{
  "model": "self-supervised image encoder",
  "crop_scale_min": 0.2,
  "patch_size": [2, 2],
  "projector_out": 1024,
  "epochs": 67.5,
  "warmup_steps": 460,
  "adamw_weight_decay_other_params": 0.05
}
Rows from block 5 of a small self-supervised image encoder, named by matrix and row number. Rows with one number within an expert belong to one neuron, the router's apart. Each number is 200 + 20 x the weight over its row's rms, rounded and kept within 0 to 999. All counts start at 0.
Before each expert's rows are labels from the 100 images, of 14848, where the router gives the expert most weight on average: "responds to" is what is common among them. Only what is clearly more common there than usual is listed. The data: telescope images of galaxies (Galaxy Zoo DECaLS). In brackets: how many of the 100.
# router: router (model.blocks.5.mlp.router.weight, 16x192, trained with AdamW), inputs 0-95
# up: expert up (model.blocks.5.mlp.up, 16x192x192), inputs 0-95
# down: expert down (model.blocks.5.mlp.down, 16x192x192, transposed), outputs 0-95

# expert 8
responds to: roundness: cigar-shaped (26); edge-on disk: yes (25)
router.8,186,225,160,216,197,202,168,189,195,221,136,202,192,173,208,200,219,186,190,224,223,214,227,231,190,206,252,217,206,185,214,195,187,236,207,207,204,208,226,179,237,171,188,205,195,207,190,208,148,176,233,188,214,203,165,203,206,175,180,203,200,192,207,188,199,171,204,179,160,195,234,167,199,192,174,194,207,186,209,174,179,191,204,210,193,203,217,214,161,193,200,222,207,201,214,190
up.0,192,199,211,200,204,207,197,211,204,200,204,198,172,180,194,234,205,191,161,223,202,192,231,203,228,207,173,185,208,213,211,213,239,192,268,193,204,197,193,188,232,192,190,157,208,226,178,200,176,197,212,219,185,225,194,180,211,199,188,221,212,214,194,219,217,187,197,189,172,178,202,201,189,210,200,217,204,207,162,178,236,207,203,209,227,230,200,201,193,216,210,204,197,228,229,173
down.0,214,220,206,231,206,182,228,191,211,220,216,208,203,227,217,199,194,189,180,182,178,177,184,234,180,192,202,197,206,140,206,206,190,198,224,214,192,216,211,182,172,210,216,228,215,228,196,205,201,199,204,196,177,219,172,199,163,205,176,247,210,182,170,217,209,164,210,160,223,184,203,210,208,212,233,151,231,199,249,167,193,216,161,210,214,198,216,195,206,218,210,218,163,191,200,223
up.1,223,243,198,214,165,214,216,182,231,171,194,188,217,207,194,127,187,216,211,206,196,188,149,178,190,221,186,210,202,185,164,208,194,235,212,204,212,195,200,189,202,189,229,201,193,201,202,188,167,197,205,184,207,209,190,183,192,198,194,216,229,197,187,194,184,188,171,208,168,193,213,194,201,196,206,179,179,174,184,221,182,159,183,187,207,182,236,227,195,215,222,166,205,240,224,201
down.1,207,215,200,185,223,182,226,178,207,206,179,203,198,192,203,204,200,208,224,209,192,198,192,180,188,189,193,167,195,216,231,186,232,222,237,199,206,188,189,182,209,200,215,225,191,187,207,184,145,208,204,214,206,162,228,176,206,185,204,217,191,220,221,216,202,195,180,209,235,183,187,183,221,147,201,187,194,206,200,222,229,177,203,210,211,200,140,203,211,209,191,210,199,169,202,191
up.2,203,207,205,186,203,178,236,226,180,195,187,178,203,199,208,206,207,169,196,198,187,230,197,200,225,194,189,172,172,187,195,209,202,208,218,198,188,196,203,166,201,194,206,182,175,199,206,191,227,234,243,206,207,214,175,223,205,173,199,207,219,203,204,180,194,186,196,188,235,223,200,209,222,186,228,202,219,225,179,212,174,156,212,171,189,197,204,193,203,195,164,186,229,165,230,188
down.2,194,188,202,212,191,183,213,219,202,184,200,222,172,219,200,202,206,243,209,214,242,191,213,182,217,208,186,176,235,180,177,222,171,194,199,194,191,259,224,181,216,190,220,194,228,171,208,176,173,235,189,174,167,231,224,194,211,218,202,211,204,176,190,188,215,203,160,230,185,195,202,207,189,214,211,234,164,198,170,179,212,141,155,185,205,196,183,202,177,234,186,201,219,246,214,202
up.3,198,207,202,210,168,236,196,191,184,166,232,213,216,180,160,182,208,224,200,187,217,212,190,247,228,123,202,203,175,220,214,215,216,183,215,203,204,194,183,178,226,168,178,173,168,205,178,204,188,186,215,182,187,208,210,205,178,200,194,191,180,202,209,225,194,207,194,215,204,170,190,194,192,207,233,179,190,171,194,196,190,222,200,192,182,171,208,150,177,230,197,201,192,173,238,205
down.3,191,206,194,165,196,188,195,172,197,184,204,141,194,212,187,197,205,205,215,237,208,218,253,177,190,230,187,198,220,229,202,182,198,187,209,242,183,243,200,217,203,195,232,207,213,200,200,207,163,181,202,187,199,180,220,235,184,243,186,164,208,221,195,207,207,170,186,221,208,183,201,192,203,191,216,203,169,199,204,239,205,231,181,195,188,204,187,211,215,185,215,213,207,203,239,187
up.4,197,216,192,190,175,214,189,154,247,190,200,193,212,228,192,190,184,217,187,217,211,155,188,201,235,166,157,219,192,179,172,196,226,235,210,221,175,199,211,178,205,175,215,226,206,208,204,225,201,207,203,237,223,181,190,170,188,175,202,214,214,214,181,201,212,224,201,185,185,222,189,192,169,172,200,182,183,176,186,188,182,217,179,187,190,223,205,153,191,165,209,206,163,191,217,179
down.4,186,206,192,214,181,187,162,183,218,213,194,220,250,173,211,218,195,210,156,217,195,170,220,222,228,179,205,234,221,208,167,210,206,217,177,199,189,240,206,161,184,217,208,177,175,190,244,179,177,174,170,225,162,197,220,229,235,189,166,228,202,188,203,210,187,195,185,191,183,198,202,166,193,197,185,210,211,180,205,220,213,200,172,197,221,189,176,240,185,192,204,201,194,211,210,223
up.5,215,196,197,231,209,254,208,205,196,212,206,235,196,208,180,207,171,221,174,201,187,208,194,222,208,176,159,199,248,206,217,214,206,204,211,187,190,203,205,182,175,210,199,184,190,205,200,192,199,189,144,156,218,207,224,183,200,179,158,191,230,202,204,176,189,200,201,193,207,238,231,195,182,193,183,200,185,179,171,194,197,189,206,188,203,196,195,184,209,232,207,177,184,192,199,247
down.5,199,214,194,201,230,169,234,174,209,202,204,223,239,226,210,204,198,166,164,199,201,200,200,197,213,203,209,193,185,219,183,194,195,214,177,210,198,175,194,245,175,202,199,212,182,192,217,202,211,167,210,200,200,190,209,193,198,159,201,176,206,187,237,190,172,232,176,195,223,222,203,174,212,201,196,190,196,198,224,196,236,147,177,189,178,206,218,213,187,228,231,208,193,215,195,191
up.6,179,217,188,194,220,176,205,206,201,224,175,210,195,195,205,227,198,160,178,222,206,207,223,196,207,200,183,214,209,185,237,199,195,237,216,212,193,204,177,207,194,215,187,232,213,202,210,179,217,218,229,209,207,181,185,199,208,174,217,213,202,188,168,169,235,189,196,196,183,193,207,244,214,184,195,208,191,180,225,193,211,194,185,197,193,209,181,156,210,143,198,193,222,231,214,190
down.6,202,189,184,214,199,210,202,206,206,186,203,183,202,221,193,206,204,222,235,149,190,232,212,194,229,213,201,201,215,234,202,170,193,201,198,153,192,179,204,225,171,190,202,235,156,189,191,244,205,188,199,190,201,183,195,194,187,215,198,155,196,190,209,190,183,177,209,193,175,197,176,197,207,188,191,191,218,192,182,195,239,230,196,232,172,199,208,201,201,205,220,196,207,198,186,204
up.7,212,243,197,171,215,210,202,190,199,216,182,171,215,225,215,199,176,192,166,191,184,185,172,199,196,198,207,207,211,204,185,224,199,229,236,212,205,214,200,198,189,238,184,206,199,199,188,202,193,185,204,195,214,190,202,251,208,205,228,219,191,235,165,213,178,164,220,206,201,191,233,190,175,208,207,227,201,232,210,247,185,151,206,228,193,186,185,196,167,190,199,180,203,177,207,182
down.7,203,183,197,209,197,205,209,185,193,213,215,218,181,201,194,207,191,202,178,159,218,221,223,216,186,217,175,200,200,250,185,199,209,216,193,192,208,168,203,234,218,158,189,224,201,198,205,222,130,256,191,189,181,193,170,197,184,179,216,228,197,210,222,192,223,189,231,204,178,229,205,199,203,228,163,184,197,214,203,167,158,185,152,198,200,199,194,226,209,205,203,186,241,196,222,192

# expert 9
responds to: roundness: cigar-shaped (58); edge-on disk: yes (38)
router.9,213,161,207,185,199,176,203,207,200,203,175,198,173,186,173,206,156,183,203,187,175,175,202,202,202,183,167,200,192,199,201,203,196,190,208,205,208,196,198,223,203,182,170,197,196,196,221,205,235,193,182,242,192,200,228,191,200,235,209,194,189,224,238,183,216,205,194,194,223,217,174,211,204,184,203,194,186,212,193,203,178,188,225,177,183,171,153,202,182,214,224,176,226,201,206,204
up.31,217,211,207,178,203,213,219,202,193,173,195,242,186,217,200,202,206,172,195,198,188,209,192,225,201,198,208,198,208,194,207,198,194,193,166,175,172,188,172,216,222,206,180,210,216,180,181,239,205,176,205,228,203,195,180,209,202,198,203,228,226,223,215,171,195,188,213,237,189,172,166,211,217,191,228,187,192,187,199,240,177,157,160,211,227,235,238,188,189,177,211,185,178,250,218,176
down.31,236,227,196,210,189,206,188,190,202,171,208,233,191,166,214,207,177,195,197,182,179,166,233,211,189,211,187,219,197,165,180,176,190,185,223,196,252,223,223,190,218,193,199,184,239,214,209,196,181,196,174,181,191,195,210,223,182,162,229,194,190,231,223,183,223,184,230,177,190,178,185,219,219,203,209,183,228,169,209,225,218,193,200,184,197,210,173,213,200,214,202,198,199,181,163,227
up.32,208,173,195,227,162,198,198,191,191,196,205,184,162,196,212,189,156,213,212,212,200,231,196,174,199,190,190,198,222,223,206,199,168,188,192,227,172,204,176,180,202,209,148,202,182,205,258,235,216,193,198,196,171,202,240,173,238,197,201,171,169,220,207,207,198,176,241,211,159,191,185,196,205,175,168,186,176,200,222,201,234,198,213,162,190,177,196,212,199,160,157,213,207,197,204,198
down.32,171,179,207,189,196,194,166,164,224,198,185,206,206,196,226,182,185,223,198,184,180,181,215,220,217,220,211,229,194,212,236,189,183,189,211,211,194,235,207,232,181,210,224,186,187,226,204,186,161,192,165,189,198,209,241,142,194,224,183,174,179,197,230,169,217,203,200,223,208,190,178,195,217,201,179,198,225,208,198,185,184,184,171,232,219,185,167,180,188,206,177,196,232,216,202,189
up.33,209,217,180,177,166,207,225,185,203,191,213,223,232,137,166,145,202,216,187,210,210,190,173,213,222,215,197,206,181,207,197,219,222,214,176,180,176,198,180,204,211,187,206,196,191,213,179,199,185,198,209,174,202,185,195,195,223,160,192,171,213,196,211,193,201,201,213,230,201,199,201,196,218,224,166,237,204,206,208,205,193,211,206,180,187,231,188,195,177,168,209,193,229,213,178,249
down.33,206,230,166,236,195,175,225,200,220,190,165,209,232,175,193,223,186,155,201,210,246,211,213,201,174,173,213,146,236,189,195,205,222,187,187,176,216,206,162,185,184,202,194,191,219,186,223,190,251,204,195,186,189,184,179,228,213,205,188,190,211,175,208,183,185,222,249,157,213,216,213,199,212,191,189,204,233,215,204,182,204,250,185,211,218,212,180,180,199,223,218,231,210,215,182,182
up.34,208,211,248,206,213,187,191,209,232,191,198,209,186,207,189,152,219,227,194,239,202,213,189,234,217,180,224,220,252,188,203,206,226,233,203,189,149,200,212,213,187,199,213,227,187,195,189,248,230,212,173,236,153,183,234,199,179,172,194,180,196,205,227,170,169,184,218,219,201,188,200,181,220,156,203,186,180,169,211,199,149,210,223,205,204,216,189,185,204,169,204,169,195,184,226,201
down.34,198,171,172,181,218,227,217,185,190,175,180,197,195,192,217,145,174,188,190,193,188,202,168,202,199,206,195,214,191,214,216,237,199,208,155,203,215,203,202,235,209,200,204,183,204,239,208,248,186,220,195,223,211,168,162,191,214,205,226,196,223,198,203,161,202,171,199,224,236,213,200,183,213,183,196,201,195,182,194,186,246,205,229,211,201,245,195,196,199,182,227,224,216,183,200,194
up.35,196,209,211,209,214,210,213,182,202,192,215,211,213,230,192,157,203,217,195,201,207,198,214,194,179,231,196,206,204,202,242,209,222,208,205,219,233,197,214,196,209,193,244,180,192,195,211,190,184,210,193,181,237,193,176,182,186,186,200,160,222,181,211,250,273,218,188,250,198,169,202,196,235,182,215,207,192,220,159,212,236,187,189,213,222,205,195,217,192,168,151,198,193,190,186,203
down.35,191,210,207,202,179,213,199,182,213,178,203,232,208,171,204,232,202,214,206,192,196,179,202,216,196,196,194,189,232,209,156,211,185,187,214,164,230,160,180,207,234,253,175,182,178,238,221,221,184,214,186,214,175,215,180,224,196,192,197,188,189,197,180,237,250,152,208,192,194,204,162,178,227,172,172,177,205,191,204,212,195,218,215,197,183,196,205,228,210,212,159,201,235,207,164,185
up.36,224,246,164,204,199,206,219,199,213,184,211,221,209,219,175,193,157,171,184,195,208,220,228,221,209,209,198,205,171,174,158,171,194,205,174,199,198,196,197,209,165,190,186,161,180,213,169,221,186,209,216,159,212,213,186,205,202,215,189,181,183,187,142,201,218,193,191,176,183,201,222,175,211,197,199,225,223,195,193,165,223,119,189,202,214,187,189,213,210,196,197,195,162,197,177,209
down.36,224,225,170,182,210,186,179,209,182,207,185,181,161,218,188,208,190,167,234,187,159,193,187,195,186,191,188,219,216,176,182,173,192,203,218,199,182,193,169,186,207,232,170,182,231,216,183,169,276,198,204,216,207,198,170,202,223,177,177,177,187,199,214,217,235,223,236,209,216,233,252,177,186,193,166,201,195,246,172,185,203,187,220,211,196,195,209,181,211,210,231,178,209,198,196,206
up.37,231,234,236,206,190,208,227,170,209,218,256,208,207,197,177,200,219,205,205,186,184,203,227,186,199,195,148,169,206,214,186,217,201,185,205,162,197,200,190,164,176,160,230,220,215,187,237,242,201,220,210,182,233,184,211,207,203,199,186,184,209,179,206,213,205,196,233,189,181,240,208,192,190,170,209,210,191,181,159,199,224,201,221,191,198,209,224,190,224,213,203,224,194,205,188,180
down.37,215,188,172,214,186,195,194,252,212,187,204,186,200,145,220,231,198,192,202,219,197,178,199,180,193,168,213,192,198,221,238,166,203,174,235,226,209,227,212,187,187,197,181,196,146,210,199,192,175,188,219,206,197,199,205,178,173,212,206,164,199,194,208,184,207,179,203,195,191,248,214,184,208,194,205,207,169,172,227,210,164,231,212,214,190,184,201,199,200,174,230,209,225,211,211,193
up.38,215,235,154,206,210,199,198,225,171,213,237,175,208,230,183,181,222,190,188,193,208,192,194,200,233,183,221,172,182,202,203,192,222,192,208,180,186,199,210,182,199,140,203,218,188,195,214,207,225,206,204,188,203,201,201,190,190,208,199,199,217,211,206,208,209,203,176,208,187,183,218,207,210,196,211,202,198,198,228,191,211,199,200,228,220,175,204,239,199,227,196,208,221,213,207,197
down.38,212,243,235,235,196,241,206,189,198,237,184,228,192,174,188,193,197,190,217,202,204,213,220,224,204,174,195,222,149,208,186,190,213,182,225,191,221,166,241,193,182,209,166,185,231,213,199,172,178,208,193,193,172,208,200,168,222,185,216,192,192,187,157,178,171,208,178,189,181,216,217,194,205,209,203,205,189,195,198,187,208,232,184,193,200,166,190,201,213,210,184,214,202,199,226,209

# expert 14
responds to: roundness: round (59)
router.14,219,238,218,199,203,200,189,237,199,221,204,210,174,203,169,187,214,193,204,242,204,177,184,222,228,187,191,191,207,211,200,200,217,216,218,196,202,188,202,183,141,137,210,184,214,191,190,190,184,214,194,236,197,203,201,217,205,202,210,200,180,178,200,176,196,215,206,186,174,200,208,205,193,208,202,231,225,200,194,186,210,189,183,173,207,190,155,186,221,205,206,246,202,208,186,199
up.0,199,165,185,195,212,231,186,192,193,232,195,181,205,196,224,186,225,219,213,201,212,212,180,197,173,181,168,209,202,204,223,231,201,186,199,214,189,198,195,225,211,200,234,176,172,192,195,198,193,188,195,187,202,231,170,169,181,245,167,183,190,169,256,208,212,205,242,212,140,211,187,198,176,228,198,223,188,178,192,217,188,193,226,197,226,215,196,196,225,187,200,190,192,207,172,178
down.0,194,174,195,211,188,201,181,200,196,178,208,208,180,200,194,215,209,183,201,203,186,205,227,197,188,201,205,205,205,220,160,238,229,177,214,205,181,180,220,207,241,207,196,238,159,228,151,236,149,195,225,207,159,176,204,191,208,201,223,211,197,232,181,213,203,166,179,221,219,184,190,180,198,142,230,194,190,198,224,241,207,218,246,212,218,194,180,228,177,198,170,195,213,227,192,223
up.1,175,236,207,195,129,189,194,213,198,182,176,222,167,191,214,115,206,208,197,227,146,206,211,170,187,199,172,207,190,206,207,239,189,214,211,201,236,199,189,165,207,198,202,212,182,197,203,189,197,193,219,223,218,187,203,187,169,188,200,191,177,202,214,177,172,187,224,221,216,208,228,200,203,198,191,183,187,222,219,172,226,161,167,198,201,189,204,202,221,233,205,178,183,243,240,204
down.1,211,196,194,225,169,190,189,170,208,195,210,188,167,233,191,232,194,180,198,202,140,196,191,225,209,196,174,227,212,185,223,182,190,188,212,195,224,214,203,184,151,214,227,178,199,199,179,212,142,246,187,220,190,192,199,199,168,190,175,194,203,218,218,214,199,205,221,153,187,193,210,239,187,232,177,220,212,194,193,146,201,208,206,171,192,199,142,205,225,182,198,184,196,200,233,194
up.2,149,188,201,207,179,173,183,219,210,236,211,205,188,220,187,147,186,162,204,197,197,174,248,186,161,215,174,198,193,183,228,210,185,206,178,166,160,218,173,227,205,200,191,212,197,201,225,165,188,218,186,172,214,206,227,202,219,217,206,183,197,210,199,240,226,198,203,203,194,211,196,212,222,167,208,188,212,194,176,218,215,192,164,218,146,216,208,226,212,154,213,183,217,215,191,186
down.2,210,188,196,202,202,208,217,213,197,197,184,218,206,224,196,185,196,201,198,206,199,192,200,219,191,174,214,160,229,192,153,204,192,204,212,206,132,178,201,215,210,210,196,154,217,214,210,195,197,265,213,192,206,205,191,236,211,191,207,189,199,192,196,204,174,235,172,216,197,211,210,218,183,177,218,183,179,199,224,181,214,200,192,211,230,198,166,229,198,232,158,201,207,167,207,197
up.3,203,197,173,212,221,253,214,219,140,211,185,200,173,195,200,216,188,190,187,177,226,198,217,209,176,188,208,232,170,217,201,211,199,211,214,237,233,196,209,198,191,204,199,214,205,219,191,242,160,190,209,198,228,175,184,173,197,192,159,186,206,227,196,188,244,190,197,188,214,192,208,200,204,162,241,218,181,222,201,199,199,190,174,201,214,230,184,177,194,183,188,188,190,199,209,198
down.3,195,217,201,191,177,175,217,199,186,189,196,181,242,211,191,190,199,224,194,230,193,207,215,237,191,192,200,190,202,222,182,210,184,209,198,214,245,232,231,214,173,200,193,179,233,146,201,184,165,222,176,238,190,169,229,230,235,235,207,187,184,160,211,210,173,232,218,216,215,218,206,221,224,157,172,219,188,225,186,206,194,187,181,184,202,209,146,221,200,193,213,206,193,173,199,202
up.4,224,200,208,211,189,189,196,195,151,196,196,193,193,203,202,189,208,172,226,216,164,245,206,191,178,226,193,180,193,217,204,198,181,191,196,190,186,197,208,238,212,175,195,204,179,196,196,208,212,208,201,196,221,181,195,210,201,174,203,180,185,250,192,213,183,188,213,199,171,206,217,178,185,204,165,185,239,181,179,242,235,245,211,232,200,205,169,209,198,200,207,223,158,212,203,193
down.4,201,189,218,225,176,196,221,219,212,217,214,211,185,220,214,212,211,231,172,211,168,164,210,219,205,220,206,178,192,196,224,233,186,182,202,206,190,201,222,200,214,215,212,171,202,205,204,176,162,169,205,209,202,188,221,187,181,205,174,217,209,195,226,200,183,180,205,190,198,190,227,176,174,186,208,224,200,215,217,239,193,207,209,228,211,209,158,182,193,179,188,208,170,243,201,170
up.5,214,230,142,213,184,202,185,196,190,208,184,160,243,173,187,182,185,207,201,166,224,218,169,196,221,180,208,199,221,238,205,187,216,225,207,196,184,195,179,213,182,180,194,184,186,178,226,205,212,172,208,188,204,224,180,235,187,201,200,182,207,216,194,208,229,161,228,188,191,197,216,200,201,198,167,211,211,174,229,194,235,206,179,201,178,176,264,203,211,207,208,215,184,184,215,153
down.5,203,201,210,203,172,211,192,208,195,197,197,217,182,213,198,228,200,177,179,190,224,198,186,170,174,216,204,168,227,182,213,224,222,208,192,168,213,221,180,197,221,177,226,209,205,241,214,204,96,222,192,182,217,215,194,196,192,183,206,214,208,205,204,203,178,207,245,186,205,202,205,217,239,187,182,193,177,217,198,190,212,184,168,209,238,198,119,182,255,188,218,203,181,212,198,186
up.6,177,191,208,216,279,165,189,216,201,193,166,231,203,194,194,268,182,193,203,195,192,205,199,209,196,189,198,185,173,191,221,184,226,190,213,194,199,201,195,202,194,243,210,162,183,198,196,202,217,194,216,228,190,211,189,202,189,166,217,205,209,181,240,226,219,194,186,206,203,186,182,202,208,192,186,182,202,208,181,242,187,228,188,205,182,231,188,188,167,215,221,199,206,214,183,207
down.6,196,211,190,200,195,213,218,190,203,173,228,162,178,235,197,204,210,236,205,224,204,193,168,233,183,198,187,185,173,189,195,217,192,192,215,233,166,194,244,185,231,214,225,200,180,197,200,207,238,222,183,199,228,187,220,207,200,174,239,244,214,205,159,198,146,218,218,161,185,248,235,181,185,252,208,215,188,210,234,166,199,229,211,197,238,209,206,165,225,174,215,197,203,185,202,206
up.7,188,198,184,221,167,199,183,197,157,190,212,218,165,203,209,184,192,241,236,217,201,198,214,187,201,192,222,217,198,180,203,222,196,202,227,201,172,209,200,199,193,184,179,165,207,202,228,209,196,228,219,184,175,222,206,194,175,176,180,227,178,226,178,191,244,202,229,183,178,200,199,186,140,227,179,177,209,171,188,183,201,209,249,212,185,198,199,182,172,193,200,203,201,195,223,205
down.7,199,199,205,168,195,178,214,217,207,283,202,215,210,215,205,217,205,176,199,178,227,163,238,177,223,208,214,178,206,201,225,188,186,184,217,190,210,195,220,187,170,181,245,186,204,185,167,190,144,196,215,205,208,180,208,194,178,154,200,189,210,207,201,170,236,221,193,146,218,204,197,220,147,212,211,177,194,198,218,180,175,166,213,198,194,202,193,198,219,191,225,208,213,201,201,193

# expert 3
responds to: edge-on disk: no (98); shape: featured or disk (98); spiral arms: yes (89)
router.3,216,238,235,196,191,197,179,172,204,195,154,216,213,229,197,220,191,196,189,201,186,204,190,202,175,194,168,218,204,172,199,178,182,201,183,201,214,194,183,206,210,234,194,205,184,195,200,218,193,193,186,186,221,176,202,213,222,175,178,210,209,212,205,213,227,216,192,179,213,180,214,189,168,200,225,180,165,209,196,211,227,181,225,210,204,206,224,191,244,181,155,207,201,194,196,211
up.0,205,183,200,172,209,210,198,217,199,236,202,206,249,162,196,216,206,196,215,177,203,197,211,196,218,178,189,175,169,190,160,201,198,185,216,204,188,196,214,158,168,201,182,211,201,200,173,211,203,189,186,190,190,222,226,193,242,236,225,231,181,153,146,213,215,180,207,233,177,194,229,184,181,208,226,208,189,160,183,185,206,216,177,167,220,235,216,203,169,213,246,190,190,188,209,221
down.0,202,172,201,191,210,186,205,200,209,174,196,215,225,190,189,179,176,195,157,184,175,207,194,200,226,195,209,235,190,230,214,236,207,182,197,246,209,216,214,210,182,193,199,166,218,221,169,228,217,213,170,217,219,226,182,204,189,194,191,208,218,199,200,181,212,227,161,194,207,215,192,200,168,203,198,245,179,176,171,231,231,161,179,184,208,230,199,214,205,190,194,208,177,220,189,198
up.1,169,207,210,183,190,204,174,216,226,279,200,169,229,180,237,211,191,162,174,210,218,207,184,192,187,199,188,214,214,219,214,206,206,199,182,175,160,198,190,188,218,212,219,210,213,208,206,205,205,196,211,209,170,218,211,221,171,211,189,186,219,199,182,212,211,190,172,212,210,194,218,194,258,168,186,199,216,190,200,219,192,200,185,221,192,218,197,226,219,200,198,193,165,185,251,199
down.1,188,203,200,216,221,233,168,180,185,191,214,176,231,179,209,195,202,195,207,226,237,185,196,175,204,213,198,210,189,190,201,206,210,197,215,196,208,201,186,216,184,201,183,183,205,236,197,207,161,212,189,216,212,160,208,228,210,194,184,236,187,182,196,205,164,203,195,206,191,206,194,222,211,189,216,234,218,201,230,197,211,195,210,179,228,200,148,223,233,187,228,200,215,174,203,216
up.2,183,212,206,207,212,199,171,226,217,184,191,194,209,251,204,197,183,222,176,197,188,209,177,197,190,184,220,194,218,211,217,190,204,204,166,194,205,199,204,190,208,227,168,205,176,188,191,208,199,163,210,218,183,212,187,226,236,208,215,189,207,199,197,251,167,217,201,224,212,228,223,179,205,200,221,240,212,213,199,189,158,221,203,202,222,214,187,222,180,203,178,224,200,166,178,224
down.2,178,204,177,197,222,176,254,213,192,180,130,227,182,225,201,189,187,232,185,193,208,193,183,186,192,194,181,178,230,210,213,179,234,183,206,180,205,203,200,200,207,204,236,196,192,195,193,188,234,213,204,172,187,214,189,194,198,161,242,230,212,195,204,231,205,211,205,197,215,191,229,188,205,262,189,204,195,202,169,201,201,223,199,199,190,203,210,184,188,173,198,169,194,218,206,185
up.3,200,182,191,212,206,207,175,155,233,212,150,245,199,178,218,191,217,204,215,230,192,156,195,167,189,209,141,221,176,223,208,195,214,216,250,181,220,188,199,174,206,194,180,218,213,191,200,215,231,214,176,195,181,217,213,204,207,193,218,194,212,192,183,163,211,197,203,223,179,192,198,199,200,188,223,231,229,203,225,222,203,199,197,226,253,216,242,203,213,188,216,211,191,218,213,216
down.3,199,198,194,180,223,162,178,207,203,186,163,198,215,154,215,176,215,227,204,192,202,226,201,203,187,193,210,212,255,222,213,201,164,203,199,181,214,200,207,154,192,188,214,225,209,201,183,167,209,188,218,203,207,226,221,216,196,187,202,184,203,215,200,169,231,201,166,191,230,242,196,184,183,191,204,224,152,246,193,184,228,198,219,215,192,228,227,201,178,232,202,164,208,224,159,229
up.4,203,232,173,179,200,158,201,215,249,222,213,190,205,194,216,178,241,190,229,228,226,199,204,183,211,178,224,200,175,210,241,209,175,237,182,178,208,204,185,224,213,198,189,198,201,199,198,209,205,213,212,153,199,216,232,206,207,206,202,213,181,199,214,199,204,187,229,222,197,198,231,220,209,193,192,200,228,171,166,198,202,243,233,186,189,218,211,183,174,207,231,173,191,217,210,188
down.4,221,203,195,208,156,212,232,191,228,196,179,184,206,170,188,209,205,200,197,164,184,216,218,210,198,169,175,158,208,184,205,199,190,206,199,220,169,210,217,227,239,213,181,162,214,205,217,164,189,196,170,206,199,203,201,158,206,179,171,246,197,215,218,250,184,198,210,217,201,208,196,189,188,233,227,206,176,222,184,182,211,208,204,201,217,211,190,189,235,175,187,197,207,195,216,201
up.5,184,203,142,180,177,223,236,184,227,183,201,170,178,214,221,184,200,198,193,171,213,209,233,182,166,213,221,188,189,186,233,181,198,226,180,224,173,198,193,206,179,208,201,172,172,188,185,192,187,207,185,235,182,214,199,162,199,231,183,199,196,206,204,183,207,178,148,175,190,215,202,158,189,200,236,200,218,219,175,183,199,195,194,193,209,191,187,222,200,155,164,180,200,251,194,196
down.5,205,210,219,178,185,231,195,202,199,177,205,214,186,199,211,199,202,218,214,195,215,229,180,193,199,210,174,195,188,204,214,205,178,177,169,235,191,187,177,227,190,207,228,231,210,216,175,188,218,225,182,189,214,205,198,190,212,230,213,227,192,236,240,188,204,184,194,188,165,178,210,211,206,236,186,196,176,216,232,204,208,227,167,204,216,199,178,184,215,196,196,193,193,190,197,189
up.6,170,175,187,186,169,199,171,187,179,178,180,199,207,234,179,167,160,196,190,192,203,183,211,180,211,179,199,178,214,203,185,209,235,197,189,173,235,194,218,196,168,204,220,245,207,175,197,226,207,211,187,175,209,219,188,202,190,188,195,227,218,203,225,210,190,203,185,231,153,218,144,219,187,205,196,224,228,228,230,196,233,179,177,225,204,187,219,194,175,168,148,179,204,181,186,182
down.6,188,173,222,205,241,193,224,169,177,190,206,189,236,220,201,167,167,240,153,198,209,198,235,195,201,181,178,188,216,197,183,194,189,218,186,221,203,199,205,186,232,196,192,213,190,177,214,220,200,214,182,228,200,186,188,190,229,191,224,201,176,180,199,218,215,172,193,216,218,215,195,192,195,208,232,232,213,145,204,187,199,234,179,179,183,210,235,204,160,165,196,211,235,176,197,218
up.7,228,225,201,209,190,179,187,207,194,220,198,194,193,165,201,227,211,160,224,203,201,247,220,201,192,199,199,192,207,157,186,218,219,219,252,205,185,188,170,159,209,177,171,167,163,216,202,179,207,213,205,194,181,217,202,194,170,207,193,198,201,201,200,229,189,223,211,179,188,164,193,229,215,216,199,189,202,189,207,175,227,215,175,188,188,184,211,218,212,203,200,209,176,179,207,202
down.7,205,225,197,187,221,182,188,162,210,228,191,210,191,196,215,205,202,194,218,208,189,214,202,235,204,189,215,200,159,201,199,192,201,199,218,205,185,192,213,161,213,249,208,199,174,208,192,190,188,222,207,195,251,228,218,183,209,223,190,186,205,191,188,174,212,185,224,218,155,183,193,182,263,184,230,227,206,187,231,170,233,177,233,182,235,196,172,159,185,167,200,219,203,205,207,183